From a checkpoint of a small contrastive audio-text model: encoder layers 12.
Rows from expert 61 of block 9 of the audio encoder, named by matrix and row number. Rows with one number belong to one neuron. Each number is 128 + 32 x the weight over the matrix's rms, rounded and kept within 0 to 255. All counts start at 0.
# up: expert up (encoder.blocks.9.mlp.up, 64x96x192), inputs 0-191
# down: expert down (encoder.blocks.9.mlp.down, 64x192x96, transposed), outputs 0-191
up.34 [165 210 128  98 128 121 128 109 132 149 178 172 107 104  86 164 126 128 128 128 128 133 166 143 128 123  76  93 166 107 108 112  83 143 130 182 128 134 145 128 128 128 122 184  90 103 128 128  97  92 128 192  44 128 122 122 128 119 128 128 128 156 119 161 128  98 128 128 128 128 121 102 128 100 188 185 168 156 128 143 198 153 128 128 128 128 238 180  82 153 102 128 171 120 151 110 128 147 171 188 128 115 138 128 154 149 101 108 128 118 128 150 128 135  88 182 128 128  74 135  90 147 137  57 199 159  89 135 152 128 106 129  66 105 151 177 126 136 140 128  88 133 118 148 179 182 128 108 128 115 107 124 172 194 128 152 128 128 128  78 128 134 128 111 128 152  93 102 128  96 104 115  80 113 126 152 121 128 120  96 121 128 128 144 128  88  88 128 128 128 167 128]
up.35 [191 175 100  98 158  82 128 124 147 133 128 128 128 178 200 150 124 156 128 113  91 128 128 147 177 128  54  65 128  95 128  83 118 128 128 128 182 120 205 128 121 128 106  75 128 125 116  89 140 141 128 136 160  95 138 135 128 122 145  63 110 128 122 128 173 128 128 128 128 128 110 110 202 188 137 128 128 128 128 128  85 124 227 106 128 141 130 128 177 116 158 128 128 128 145  74  39 128 120  98 160 184  87 128  49 144 162 108 128  96 146 159 128 128  53 110 132  91 128 109  97 128 128 128 139 160 148 158 128 174  79  95 204 153 131 128 128 150 128  96 166 134 131 128 109 128 142 128 131 128  57 128 128 113 167  91 182 128 132 128 128 168 128 131 111 128 161 128 128  83 153 128 128 131  47 145 128 128 142  92 160 119 211 128 128 145 128  80  89 151 132 128]
up.36 [192 128  78  83 181  20  31 189 112 143 150 128 224 102 147 227 128 146 169 182 140 117  60 209 131 128 128  13  68   2 128  80 128 128 128 143 128 122 130  68 115 175 146 141 166 148  87  64 151 128 128 128  91 128 107 128 150 128 222 129 196 128 109 128 128 128 147 185 128 143 149 128 139 124 128 110  80 135  56 154 128 151  70  95  56 217 128 139 128 129 163 109  84 128 111  43 128 134   0 198 205 209 110 156  22 159 182  59 139  50 159 171 128  89 154 104 143 158 181 170  40 204 156  73 128 181 128 128 128 128 128 175 223 128 124  14  90  94  94 217 195 128 127 255   0 129 155 141  96 128 138 217 128  83 128 128  76 145 149 128 128 154 141 128 158  80 100  85 124 128 128 128 102 105 128  80 128 147 127 129 128 149 128 128 184 154  91 147 128  85 119 132]
up.37 [132  87 172 103 154  88 172 124 159  72 138 128 128 128  95  71 155 142 126 128 160 147 210 128 154 128  83 145 142 149 114 128 102 140 158 124 123 128 128 117 161  99 121  98 128 155 127 138 164  92 162 101 164 128  69 148 138 138 167 150  81 128 170 128 170 155  91 122 128 128 164 128 144 128 123 165  99 128 123  74 168 152 148 192 162 101 128 128 164 128 100 128 111 211 128 128 104 107 128  91 106 129 166 123 122 172 128 138 152 121 128 135 130 128 128 106 128 128 127 128  79 103 150 128 128 117 105 128 128  94 174  94 110 128 148 128 108 149  94 124 128 173 168 128 113 128  81 136 115 128 143 111 107 142 128 106 104 173 125 128 125 128  98 101 128 128 115 103  66 167 128 113 128 164 160 170 128 128 128 147 100 193  89 108 128 153  96 105 128 134 159 201]
up.38 [ 84  92 151 165  87 150  80 132 128 139  98 128 128  95 136 128 145 143 128 165 128 119 122  89 128  88 192 211 128 140 180 152 160 128 128 107 128  76 128 180 128 143 128 128  73 128  87 134 116 121 128  95 128 128 122 132 128 211 100 166 124 128 128 128  85  72  79 103 128  88 130 119 137 127 121 131 128 106 152 170 128 127 130 106 184 128 127 128 118 154 128 156 128 128 136 128 122 134 128  87 103 147 155 128 199 172 141 128 128 128 118 148 128  90 125 146 134 128 139 122 122 128 118 146 128 166 128 128 140 118 139 128 145 128 102 128 143 130 110 128  81 128 128 137 128 132 135 128 128 113 102 128 128 117 159 140 128 193 128 140 128 160  84 123 110 128 128 128 128 143 176 128 149 128 128 128 102 124 133 128  79 121 146 128 122 128 128 117 101 106 112 128]
up.39 [ 81 173 145 102 162 137 128 134 128 174 105 112  84 128 157 128 128 171 128 115 112 128 130 138 126 129 128  92 136 128  81 128  74 140 146 130 105 189 154 130 152 126 128 133 106 135 110 126 128 101 128 111 154 110 165 155 155 115 159 100 128 138 144 142 128 128 159 152 119 128  89 114  85 189 119 175 120 125 128 158 135 114 127  83 160 139  84 142 149 163 128 137 128 125 129  76  70 128 194 156 126 146  79 114 119 126 202 119 138 164 127  97 105 155 116  66 128 125 122 124 124 156 109 135 128 128 105 175 118 128 134 178 138  82 128 128 137 164 156  87 163 140 147 133 128 120 128 128 128  88 128  91 128 128 119 128 162 153 140 115 134 145 128 142 132 171 128 177 136 113 128 160 117 165 100 103 107 128 125 128 128 126 154 128 128 135 128 136 128 122 128 128]
up.40 [132 134 121  25 173  73 132 106 160 159 128 178 128 135 123 133 217 188 135 167  12 242 100 126 119 128 105 102  79  93 155 128  44 124 128 176 128 103 123 128 172 196 145 128  82 111 114 151 143 220 190 128 230  63 146 141 242 128  63 144  75 135 159 123 153 155 125 152 124 197 143 239 124   0 123 233  88 103 128 104 120  84  88 198 128 124 126 106 128 147 110 171  62 128  55   0 150 128  69 128 126  63 135 157 128 128 125 128 195 122  94  41 109 193 128 117 109 128 142  41 162 183 128  80   0 249  57 149  68 128 186  80  49 128 180  56   0 128  55 128 128 128 128 128 128 126 128 128 128 128 229 139 128 132 130  91 103 182 128 140 136  87  51 142 128  76 128 128 128 170 128 128 147 131 208 116 128 128 150 128 141 123 199 168 205 128  35  67 129  87 128 135]
up.41 [147 171 108 118 128 180 128 193 197 103 201  81 128 128 131 147 197 188 141 179 136 182 123  71 182  96 128 144 128 128 119 128 128 134 125 128 153 128 127 128 154 128  90 112 128  97 204  87 120 130  99 147 151 137 128 237 128 128  74 128 101 127 109 154 128 121 115 128  31 128 128 120 171  77  83 113  89 164  87  92 150 160 125 120 158 137  94  93 156 106 103 178 128 111 149 116 153 128 109 114 148  71 134  71 159 178 156 145 112 115 189 106 108 123 166 117 174 173 104 128  98  66 161 128 128 128 128 176 154 135  80  91 128  59 151 123 107 160 128 142 101  97 212 128 128  95 100 128 128 128 179 117 128 114 146 140 163 128 154 104 234 128  69 128 108 132 157 128 160  93 161 128 172 182 128 128 178 137 128  52 128 129  94 128  92  89  81 149 165  74 128 128]
up.42 [192 128  90 128  93 195 159 149 105  94 122 135 165 128 128 128 128 146 128 138 128 141  76 128  99 128 106 128 140 128 159 109 128 128 128 176 128 147 123 169 118 128  90 198 128  41 128 154 140 114 134 118 119 103 126 108 126 128 128  77 136 128 128  94 125 145 209 119 144 128 102  89 159 128 132  86 142  97  68  53 128 128 197  83 128 128 128 126 185  83 128 128 128 112 125 128 129 145 128 128 128 134 128 155 151 128 148  82  66  76 128 160 128 128 162  58 139 107 168 183 123 113 132 128 128  76 128 103 128 144 134 116 143 162  84 161 128 144 128  88 124 125 112 170 128 103 128 128 169  73 194 171 128 128 128 128 169 173 151  35 143  93 128 128 110 128 128 140 131 114 128 173 128  94  72 128 130  94 128 164 128 159 176 187 152 122 195 160 128 128 128  54]
up.43 [161 130 144 126  76 128 182 128 128 128  94 141 135 128 156 128 121 173 128 128 128 123  96  97 128 139 183 142 136 128 151 186  96 128 155 128 152 128 128 150 128 137 128 108 128 152  97 133 121 163 128 109 128 128 153 148 139 192 128 128 128 165  73 132 165 128 119 107 131 128 152 120 128  64 149 124 162  89 119 128 125 128 167 146 128 117 128 128 139 129 180 138 150 141 155 128 146 161 118 128 128  73 117 105 164 153 128 128 128 156 128 128 128 138 102 128 124 135 153 107 114 128 120 127 128 128 128 116 128 128 105  89 103 140 126 103  97 105 107  94 128 125 116 125 160 128  72 128 106 123 128 121 169 103 150 142 128 152 137 109 158 128 111 128 128  93 128 128  76 147 174 150 128  97 128 105  99  62  93 118 128 125 155 161 123 117 135 128 128 104 112  93]
up.44 [127 144 122 128 110 128 186 128 122 174 153 181  87 128 172 134 128 117 142  55 108 179 131  53  89  44  95 136  11 128 193 128 139 128 157 145 127 128 151 112 157 124 111 130 128 109 104 128 128 128 105 136 152 130 136 195 128 126 138 162  93 128 128 109 130 144 197  66  92 202 128 162 160 207 130 105 173 128  69 142  83 108 115  60 109 116  78 128 127 157 155 166  54 128 124 134  46  96 128 183 128 134  89  92  96 188 147 128  87 106 128 110 202 105 138  93 100 163 128 159 128 104 128 163 119  80  73 127  81 128 128 198 128 123 128 131 177 126 128 123 128 128 128 128  86 133 118 154 107 129 128 128 128 128 113 166 212 102 141 102 117 107 107 128 129 142 147  50  72 116  85 118 137  58  77 127 169 158 164 173 135 128 128 106 128 128  83 141 105 128  50  74]
up.45 [124 128 123 128 126 238 181 128 123 140  78 128 113  96 128  61 154 178  79 128 145 177 111 117 128 164 128 144 128 210 128 128 128 128 228 126  59 128 177 128 128  37 115 155 146 101 128 128 133 128 128 128 128 179 112  83 182 128 128 146 102 128 151 157 129  27  76 128 177  45 101 162 192 127  34 169 101 179 109 106  94 143 143 128 136 128 128 133  82 221 128  65 128 128  83 241  78 255 235 128  83 107  97 128 128 206 182  90 128 141 122 161 128 102 175 128 128 133 118  65 138 128 128 128 128 147 129 154 128 128 128 118  81 128 123 165 142 190 146 159 128 112 178  81 255 128 128 179 180 128 114 128 195 128 237 133 121  95 132  87 106 123  73  65 128 131 148 167  79  56  69  17 113 125 139 128  78 128  96 128 128 128 128 114 166 139  90 130 164 128 128 156]
up.46 [ 86  71 128  58  80 122 114 161 128 128 150 146 118 196 121 106  92 128 185 128 172 145 149 137 128 128 128 155 145 128 117  89 180 127  79 128 130 128 142 111 137  88 140 134 107 128 128 128 128 170  87 198 115 128 109 128 128 128 180 128 128 176 128 178 108 135  80 165 130  77 119 110 128 128 140 126  77  44 134 174 104 150 206 134 137 173 124 102  81 128 128 128 128 139 188 128  49 149 196 144 103 103 136 141 130 128 128 128  75 128 227 128 128 129 177 128 128 137 128 211 100 113 124 128 160  99 128  80  61 129 101 122 151 103 147 155 173 128 107 120 128 128 128 135 128  88  84 128 128 111 110  89 128 108  55 128 140  93 128 145 111 140  71 128 132 200 116 182 128  55 169 128 162 161  95 151 128 172 128 129  95 128 117 139 144 128 123 128  77 128 128 128]
up.47 [128 178 159  65 175 128 115 182 128 128 128 128 133 154 130 128 184 128 128 154 128 128 128 128 144 114  58 143 107 165  50 193 128 175 128 108 137  63 128 101  85 128 128  86 128 105  89 128 122 128  80 128 128 161  89 132 108 128 129 105 153 128 115 150 181 128 128 128  96 163 128 128 182 128 111 126 128 128 111 127 140 128 166 139 128  61 109 105  92 133 132 169 121 180 128 168 110 128 133 128 125 145 103  21 128 154 128 128   7 132 128  81 222 130 127 117 192 186 128 145 118 128 100 138  88 138 128 208 208 128 118 128 128 199 126  34  99 128 128 128 124 196 128  93 101  85  82 128 153 128  63 128 128 128 135  46 139 145 128  99 128 188 170 164 150 122 128 129 127  99  91 128 128 212 184 132  60 141  92 155 140 128 124 132 175  87  97 128 169 110 107 128]
up.48 [128 121  96 118 142 128 114 128  78 114  85 128 185 128 109 157 171 130 128 140 128 138 141 128  56 131  72 106 101  23 128  75  87 150 201 194  99 128 128 154 131 128 128 154 124 128 130 127 128 101 128 163  66  97 128 211 155 158 128  73  71  73 146  83 128 135  79 128 206 128 141 128 128 147 113 182 128 191 118 106 100 151 128 128 128  94 184 110 212 142 128  85 146 122 142 128 128  69  35 179 160 170 128 129 130 139 118 128 161 109  64 167 128 124  81 160 106 102 128 128 150 188 128  61 153  57 180 128  91  85 128 208 128  76 109 141 128 121 105 122 128 169 129 157 113 159 124 146 109 157 115  85 128 178 117 109 164 213 128  89  91 128 158 164 133  53 118 164 121 114 141 131  71 185  55 128 153  95  73 150 125 117 121 144 128 100 152 143  52 168 128 128]
up.49 [129 131 110 128 182 128 128 128 148  63 155  77  45 128 128 128 128 147 119 173 128 128 128 128 128  64  98 128 218 128 128 119 199 148 128 210 150 149  90 118 185 133 139 107 128 128 158 111  78 131  77 133 128 172 136 155 197  73 128 128 126 128 157 113 128 157 128 145 236  69 128 128 113 128 122 128 128 102 157 128 109 103 124  91 158 146 154 128 128 147 115 129 137 128 128  95  90 133  76 124 128 142 128 128  64 128 186 106  72  78 155 147 128 128 128  80 128 150 128 128 150 128 128 121 151 180 133  62  36 101 128 156 101 100  80  41 174 127 147 242 159 130 192 128 128 143 119 109 123 132 128 128 128 131 128 175 123  69 116 124 128 135 149 128 128 128  72 128 128 173  84 147 112 104 107 106 191 110 122 166 129 128  95  92  88 160 113 110  88 128 106 128]
up.50 [ 51 133 128 159 128  41 128 156 165  92 128 125 117 167 118 100 131 128 158 128 123 122 141 128  88 125 119 138 128 128 168 135 128  89 132  89 128 130 128 128  89 128  87 121 128 123 176  91 145 128 104 223 171 128 128 102 128  56 161 128 121 128 131  94 128 185 128 125 128 128 128 128 163 124 119 128  67  92 148 188 128 107 153 111 128 113 114 113 105 101 103 128  94 115  72 183 124 109 128 128 128 113  63 156 102 135  97  83 122 126 128 169 105 105 157  85 161 128 115 128  87 123  96 128 128 144 128 157 128 132 181 146 128 128 162 100 128 128 128 125 161 128 128 131  79 128 128 114 107 128 141 175 165 128 128 128 100 128  94 157  69 169 128 134  77 102  95 128 143 151 128  90 114 128 118 128 128 144 140 211 141 146 128 128 117 114 120 171  97 161 128 128]
up.51 [142 179 128 143 116 151 156 128 177  86 217 109 128  88 119 128 200 174  68 140  69 164 158 176 201 190 113 113 128 190 153  89 108 128 170 119 158 137 149 107 128 169 128 247  59 139 154 128 131 128 128  91 109  66 128 102 133 101 152 153 118 128 194 100 128 136 155 128 138 128  41  95 127 121  58 128 122 165 178  78 159 146 122 128 128  91 138 120 128 161 136 128 128 159  96 110  89 194 128 128  91 183 128  98 128 159 192 116 128 114 128 128 169 126 128 128 128 184 128 142 128 102  84 154  67 128 133 128 128 133 159 147 128 193  71  77 128 128 128 109 104 128 202  60 192 153 128 128  93 113  83  84  98 176 131  72 151  66 127 146 139 128  84 128 128 168 110  76 134 118 120 163 128 128 164 128 141 117 124 103 128 128  88 193  97 133  68 153 128 183 128 174]
down.34 [128 144 128 123 136  80 128 192 158 119 103 128 128 128 163 128 119 154 116 128  86 128 122 128 128 118 147 128 123 128  98 137  77 108 129 128  55 128 104 128  55 104  64  84 128 107 128  78 128 128 128 159 203 128  98 128 101 160 163 148  63 116 159 104 134 109  88 128 164 155 143 136 128 142 128  86 117 171 125  68  97  93 128 155 128 128 130 127 168 128 169 122 149 138 188 116 122 128 128 115 116 178 128  53  87 160 131 181 188 150  62 128 128 107 157 128 143 128 137 128 138 159  86 108  66  99 128 128 132  56  78 128 132  91 186  99  72  75 161 100  92 135 109  96 216 128 128 128 128 131 128 114  91 161 128 128 128 160 139 116 128 128  60 104 113 120 125 118 140 175 125 128  91 169  36 143 146 147 128 121 128 128 128 132 128 165  41  99  98 143 128 128]
down.35 [156 137 121 116 142 146 128 128 128 115 156 128 158 153 153  92 134 128 128  65 168 128 128 117 128 114 183 169 137 143 147 178 141 198 142 111  82 165 128 128  70 139  52 128 102 123  40  68 169 153 130  79 131 128  92 147 126 122  79 116 148 128 128  80 139  74 130 160 121 182 128 128  90 128  57  57 128 129 158  96 154 128 148 148 128  61 145 128  96  59 128 128 103 128 156 195 128 128 155 128  80 128 128  65 142 128 156 111 134 104 128  88  92 128 208 144 121 224  89 107 128  99 102 128 149  29 133 196 128 133  98 103 119 128 128 128 128 128 128 131 128 165  62 128 128 128 128 121 161 128  91 136 128 147  85 146 115 128 128 182 117  94  89 171 115 126 138 180 186 128 103 128 165 157 145 160 159  96 128 159 128 159 128 128 128  89  77 128 119 122 182 128]
down.36 [135 185  94 128  64 105  55 144 116 125 141 167 128 128 178  90  97 135 128  92  92 131  97 189 147 144 128 128  78 203 162 122 172 181 128 135  43 108  99 141 128  96 101  40 126 152  74  81 186 196 135  72 114 162 146 174 155  83 128  98 128 128 196 151 128 128 128 160  76 171 128 183 124 128 120 148 128 152 128 142 128  94 142 123 167  36 115 152 139  84  99 128 126 239 176 133 130  98 128  58 128 110 114 128 128 201 211 128  95 127 199 119 128 235  83 180  57 156 128  62 150 110 137 128  65 115  66 128  41 147 129 128 213 114 128  45 118  88 142 128 159 205 128 107 165  65 166 169 128 141 118 128 173 128  89 128 128 108 135 128 128 128  87  76  47 175 177 154 224 114 139 123 128 114 154  99 128 124 159 192 128 172  51 128 183 128 211 126  61 160 156 162]
down.37 [ 60 106 128 128 128 128 128 135  73 128 159 177 156 128 128 118 132 160 128 164  83 128 128  81 155  99 135 129 128 111  87  81 128 165  71  83 171 128  95 128 163 112 116 136 146 118 138 128 183 186 128 158 128 105 116  76 135 128 128 118 128 130 128 128 117 162 116  92 114 128 140 160 173 128 140  65 128 112 176 154 112 106 128 128 114 107 169  96 135 128 184 141 157 126 128 169 139 128 161 166 152 193 128  46 117 104 139 201 179 128 128  93 157 128 114 128 140 136  77 113 143 128 152 118 128 126 144 166 128 128 128 133 106 128 154 128  90 128  87 142 128 117 148  85 128 131 128 144 131 114 128  91 132 111 128 128 128 128 143 128 159 134 119 166 128 113 176 187 128 128 105 128 217 128 147 103 106 147 128 136 156 145 110 138 128 128 128 132 102 128 133 157]
down.38 [167 128 176 108  88 137 128 128  62 107 128 168  82 104  91 165 151 106  82 127 122 121  96 146 128 146 127 146 128 128 128 128 114 123 158 155 101 143 134 128 128 148 155 128 152 128 128 135 114 115 128 128 143 134 114 102 128 128 128 128 116 151  72 130  94 128 128 128 131 166 109  95 149 128 160 161  82  68 106 164 128 128  72 149  90 125 104 113 121 128  83 128 129 140 165 128 127 116 164 153 128 131 128 132 128 126 128 124  41 168 109 151 167  68 128 109 164 128 172 129 128  65 124  91 168 117 100 128 128 128 141  73  92 103 128 128 114 115 128 177 128 118 102 128 161  95 128 113 157 100  96 128  95 100 191 128 117 134 159 119 155  99 142  74 128 128 123 164 128 148  90 128 128  97 158  71 142 115 136 128 113 128 207 164  97 185 159  57 106 128 113  82]
down.39 [169 136 183 113 135 185 128 166 139 128 136 128 145 128 144 139  98 128 128 128 168 128 129 128 128 166 175 141 128 128  79 150 112 165 128 128 128 128 128 128  97 146 121 159 128 151 128 128 180 128 128  90  96 128 116 128 101 129 128 128 128 133 128  67 153 128 128  90 139 146 174  87 175  85 119  80 128 144 160 141 129  92 188 133 128 128 142 117 109 128 128 127 140 123 128 159 120 128 128 126 163  57 173 163  79 128 102 128  81 184 122 184 162 128 153 156 128 128 128 107 108 157 111 153  91  76 119 128 112 128 157 187 152 129 128 128 139 128  59 108 128 128 151 120 166 148 128 104 128 128 134 163 130 128 163 128 128 168 128 168 154 121 169 134 109 143 128 105 128 186 107 159 128 123  77 128 128 128 113 118 104 120 143 107 186 128  92 122 128 166 128 157]
down.40 [121 192 128 128 128 128 128 219  93 133 128 178 160  43 117 189  83  34 142 235  35 128 128 185 138 128 153 128 128 153 217 128  31 120 116 142 133 128  58 168 128  87 128   0 128 111 202 187 226 125 128 128 128 128 128 151 128 137 128 164 164 138 141 128 122 119 168 178 128 150 149 179 124 206 128 177 163  59 128 181 128 123 145 154 128  87 143 152  58 129 108 128 128 146  68 176 215 185 128 140 128 128  89 128 128 128  97 128  65  93  21 217 122 159 104  44 128 190  89 118 161 227 161 128 128 114 128 128 128 168 113 128 123 128 129 128  15 128 128  77  46 213 145 150  46 128 142 221 128 168 205 128  47 128 128 100  86 128 152 128 121 204 186 128  36 182 128 128 198 146 128 128 179 176  56  38 145 198  67 188 128 130 120 128 169 109 113 119  86  65 165 127]
down.41 [ 98 128  88 124 128 125 129 212  63 137 128 140 128 217 128 128 127  71 152 128 118 128 136 130  86 142 102  84 159  61  50 128 135  80 128 147 128 128 109 178 128 204 159 119 128 168  99 137 154 128 137 162 128 118 128  85 128 126 117 219  61 176 123 123 102 129  50 122 128 128 128 105 128 128 144 128 150 128  69 128 128 117 154 128 111 172 144 128  95 159 128 128 210 143 123 103  91 128 199 128 128  45 128 173 128 130 117 128  85 213 154  79 122 128 149 128 128 128 108 128 130 126  79 107 106 166 128 234 128 128 128 120  84 152 164 151 128 161 128 104  69 145 164 128 108 170 128 128 128 152 127 128 104 108  90 128 104 107 128 128 128 128 128 166 128 129 128 128  49 202 114 150 101 128  64 128 128 127  56 128 128 140  40 154  81 128 164  95 188 128 135 154]
down.42 [143 128 128 171 135 160 147 104  89 119  96 164 128  94 130  98 145 128 105 158 163  82 178 128 128 168 126 128 129 118  85 126 128 128 128 153 139 135 128 164 128 128 128 152 128 127 118 128 128 128 184 128 128 164 136 128 128 128 107 119 128 111 128 154 128 200  62 128 142 128 104 118 128 100 149 128 112 179 128 108 133 128 128 143 131 128 128  71 143 171 131 128 165 133 153  98 128 128 128 134  88  68 128 128 116  81 163 128 128 128 222 188 134 145 192 128  85 101 111 128 119 128 178 161 130 128 108 119 102 128 168 116 133 155 128 184 128 128 108 156 148 128 102 128  81  77 204 128 128 128 128 173 151 118 167 145 153 136 128 155 128 131  52  74 128  99 164  66 128 143 128  79 127 128 125 135  66 128 128 128  90 100  95  33  82 128 175 128 195 201 166 168]
down.43 [117 119 128 128 128 140 149 111 109 148 140 128 106 109 128 128 110 128  96 128  92  64 148 186 106 128 134 135 154 128 128 142 128 138 128 130 144 128 193 128 145 101 108 128 132 168  71 155 146 154 128  69 114 128 133 128 122 134 127 175 107 128 162 117  81 138 135 128  76 108 111 140 128 128  91 171 128  87 128 113 187 159 151  71 128 128  85 128  96 183  50 107 144 128 128 128 128 174 114 172 128 140 144 128 119 134 128 145 128 121 128 156 135  55 179 161 158 154 152 140 191 128 128 139 178 128 128 141 137 116 134 166 128 128 145 111 128 135 141 119 128 128  86 136 134 131 221 143 148 159 115 166 128 188 164 108 128 128 128 121 138  91  99 128 128 114 117 149 174 100 117 128 173 156 159  77 139 128 131 129 125 142 162 128 153 171 137 128 121 157 128 111]
down.44 [149 114 135 179  67 137 172 128 107 167 150 128 146  43 155 128 112  78 136 124 129 128 128 122 110 128 167 170 128 128 132 128 142  27 148 132 128 128 128 160 128 115 170 128  34 127  85 128 129  67  32 215 128 128 105 105  51 160  91 128 128 164 145  92 156 152  88 106 103 195 144 128 134 177 101 128  78 128 128 128  79 116 129  98  86 128 156 130 122 146 128 149 128 128  83 102 128 128 159 149  56  69 165  80 117 130  89 120  74  60 128 103 194 140 143 174 128 174 128 140  97 128 128 114 146  38 112 225  90  79 185 128 175 128 128 208 128 170 167 128 120 128 163 128  97 104 220 143 128 118 128 141 128  54 128 108 101 128 111 128 128 125 158 147 138 154 128 128  92  78 128 124 162 128 192 163 128 115 128 151 166 160 128 128  65 146 102 128 149 164 163  74]
down.45 [ 34 128  90 128  70 128 128 132 128 128 120 128 128 205 117 128  83 128  88 194 128 128 145 129 128 173 106 128 128  17 130 128 120 116 128 128 106 128 110 128 160 135 186 102 112 193  96 121 128  38 203 137 119 128 164  69 125 128 230 128 133 128 128 128 128  97  73 114 123 211 201 142 155 117 196 128 128 158 128  98 156  89 196 211 128 215 222 128 128 131 128 129 128 128 156 132 128 128 128 128 141 161 132  82 174  60 144 207  19 128 128  92 131 174  37 163 128 128 190 102  26 131 128 128 159 208  64 186 128  61 128 142 109 127 128 128  74 128 114 208  86 128 117 154  44  92 167  68 128  53 128 158 101 128 128 213 128 174  83 128 168 111  81 128 156  84 221 128 106 118 128  56 128 128 128 134 114 146 128 130 128 128 172 128 141 197 122 147 128 170 144 128]
down.46 [124 129 128 172 156 117 142 128  58 135 123 128  79 147 117 128  72 138  99 149 128  71 100 114 128 235 188 153 148 166 150 189  62 178  89 142 113 187 123 122 111 128 119 148  32 100 146 128 171  94 101 128 128 161 152 131 107 117 159 128 128 128 154  71 133 210 128 166 141 100 148 128 115 127  65 193 179 201 147 196 109 128 128 103 176 128 119  95 116 180 104  89 128  92  72 128 143 128 128 120 109 120 181 128 142 128 117 128 131 125 109 165 101 108  77  75 182  88 128 128  74 118 149 128 128 179 128 174 160  34 152 128  64 128 128 128 122 107 128 139 128 128  56 119 128 128 128  91  88 136  98 128 136 161 154 129 181 128 156  68 142 153 128  90 165 128 128 128 128 169 107 128 128 127 140 128 157  92 184 128 181  83 128 174 128 169 128 148  91 175 128 113]
down.47 [128 128 133 103 128 128 159  96  78 128 190 128 114 166 195 154 111 124 131  67 128 127  61 118 105  36 128  96 128 128 105 128 128 165 153 128 128 146 128 127 132 172  87 162 128 128 157 195 128 182 175 128  86  83 118  43 128 128 132  68 128 159 128 128 134 102  66  62 128 128 189 128 128 128 157 138  91 126 124 128 128 128  64 128 128  85 137 141 128 153 128 128 158 138 139 128 128 132 160 128 128 128 126 166 190 103 128 128  94 102 126 128 128 211 128 146 185 155 128 128 108 128 141 108 140  99  82 219 128 128 130 128 156 106 149 128 128 128 128 119 218 124 128 121  45 173 128 128 155  90 128 128  40 101 128 128 131 128 110  89 165 162 128 185 128 128 128 139  99 167 128 159 165 135 158 129 128 128 128 209 160 128  96  69  96 128 160 137 128 128 128 128]
down.48 [131 169  95 154 208  73 128 141 109 128 128 163 154  89 144  72 170 128 122 115 124 128  76 159 128 158 144 128 183 128  86  82  68 128 128 118 116 170  75 128  45 128 121 110 189 116  43 188 144 118 140 128 128 128 133 169 146 106 208  57 128 128 168 168 177 131 128 112 117 128 194 128 153 176 143 104  78 216 168 128 109 104 128 132  66 126 101 100 128 146 171 128 104 191 124 104 119 152 128  84 219 128 114 157  49 128 128 128  70 119 145  72 148 103 124  97  65 128  66 128 128 117  81 128  51 128 120 156 128 128 104 139 150  32 130  65 128 118 128 134  97 128 176 123 128 128  69 191 128 128 128 157  88 124 128 100  94 128 135 107 136 146 128 110  99 231 128 145 169 145 166  39 210 128 102 148  93 128 132 128 114 134 179  38 202  94  79  97  92 176 132 142]
down.49 [111 107 170 128 128 145 128 134 128 128 117 144 137 127 128 115 166 128 194 128 102  99  89 128 140 128 128 133 128 169 128 128 165 117 134 128 128 137 128  90  90 170  59  32 107 170 128 163 158  89 133 128  86 133 128 128 128 128 128 128  80 151  91 106 147 148 168 128  90 103 145  94  86 131 128 100  23 159  92 104  73 128 128 117 128 128 128 128 113 128 189 128 126  82 157 206 101 156 128  97 168  78 128  89 112 128 149 128  50 128 128 101 128 168  79 141 119  96 169 128 104 203 132  88 113  81 138 128 170 160 163 128 128 162 128 118 126 191  57 127 114 128 168  97 163  77 128 128 136 128 133 113 158  43 128 177  98 126 166 128 147 150 128 128 166 112 167 206  90 135  53 163  42 193 101 177  65 136 128  62 155 128  62 128 128 144  84 128 122 122 218 123]
down.50 [ 69  77 133 143 121 143  59 128 136 128 128 128 128 144 123 155 134 128 128  86 128 170 156  45 128 139 136 172 128  89 168 135 164 128 142  76 128 165 143 120 144 149 128 128 109 170 138 128 153 102 131 183 101  84 146 128 171 152 120 132 178 157 108  87 119 149 134 155  73 148 127 171  88 183 128 119 133 128 128 128 128  91 101 128 178 128 173 128 123  84 128 128 128 128 140 111 140  94 128  90 128 128 122 128 134 140 167 128 128 128 128 128 128 128 120 148 111 170 153 131  84 128 149 139 128 140 128 119 112 125 128 128 128 133  93 148 122 113 128 128  55 107 144 128 128 104 128 167 165 110 125 128 128 106  86  90 174 128  88 128  87  99  93 138 157 128 118 206 116 134 128 128 172 111 154 135  97 126  70 128 117 128 147 108 100 128 128  94 128 135 174 128]
down.51 [ 54 128 128 152  78 128 201 120 107 128 125 186 128 128 118 120 168 155  86 197 168 111 208 113  93  88 175 128  78 128 179 191 121 172 136 160  98 128 167 128 128 128 128 128 128 128 140 128 169 128 128 128 131 120 160 113 128 128 128  95  59 139 153 102 133  55 128 151 128 142 147 190 108 128 128 122  86  97 158  83 112 128 178 164 141  76 120  89 168 172 111 128 128 128  97 120 114 120 128 128 193  59 177 114 141 112 112 162 127 128 117  62 159 136 128 154 182 108 135 159 151 137 106 124 128 141 128 112 127 128 103 175 149  94 130 128 145 155 107 128 128 109 188 178 128 142 118 128 133  61 128 109  86 128 139 117 147 159 125 128 104 130 167 156 113 128 209 172  94 195 124 150 138 132 128 154 151 128  96 115  74 177 128  90 144  59 128 109 149 128 103  83]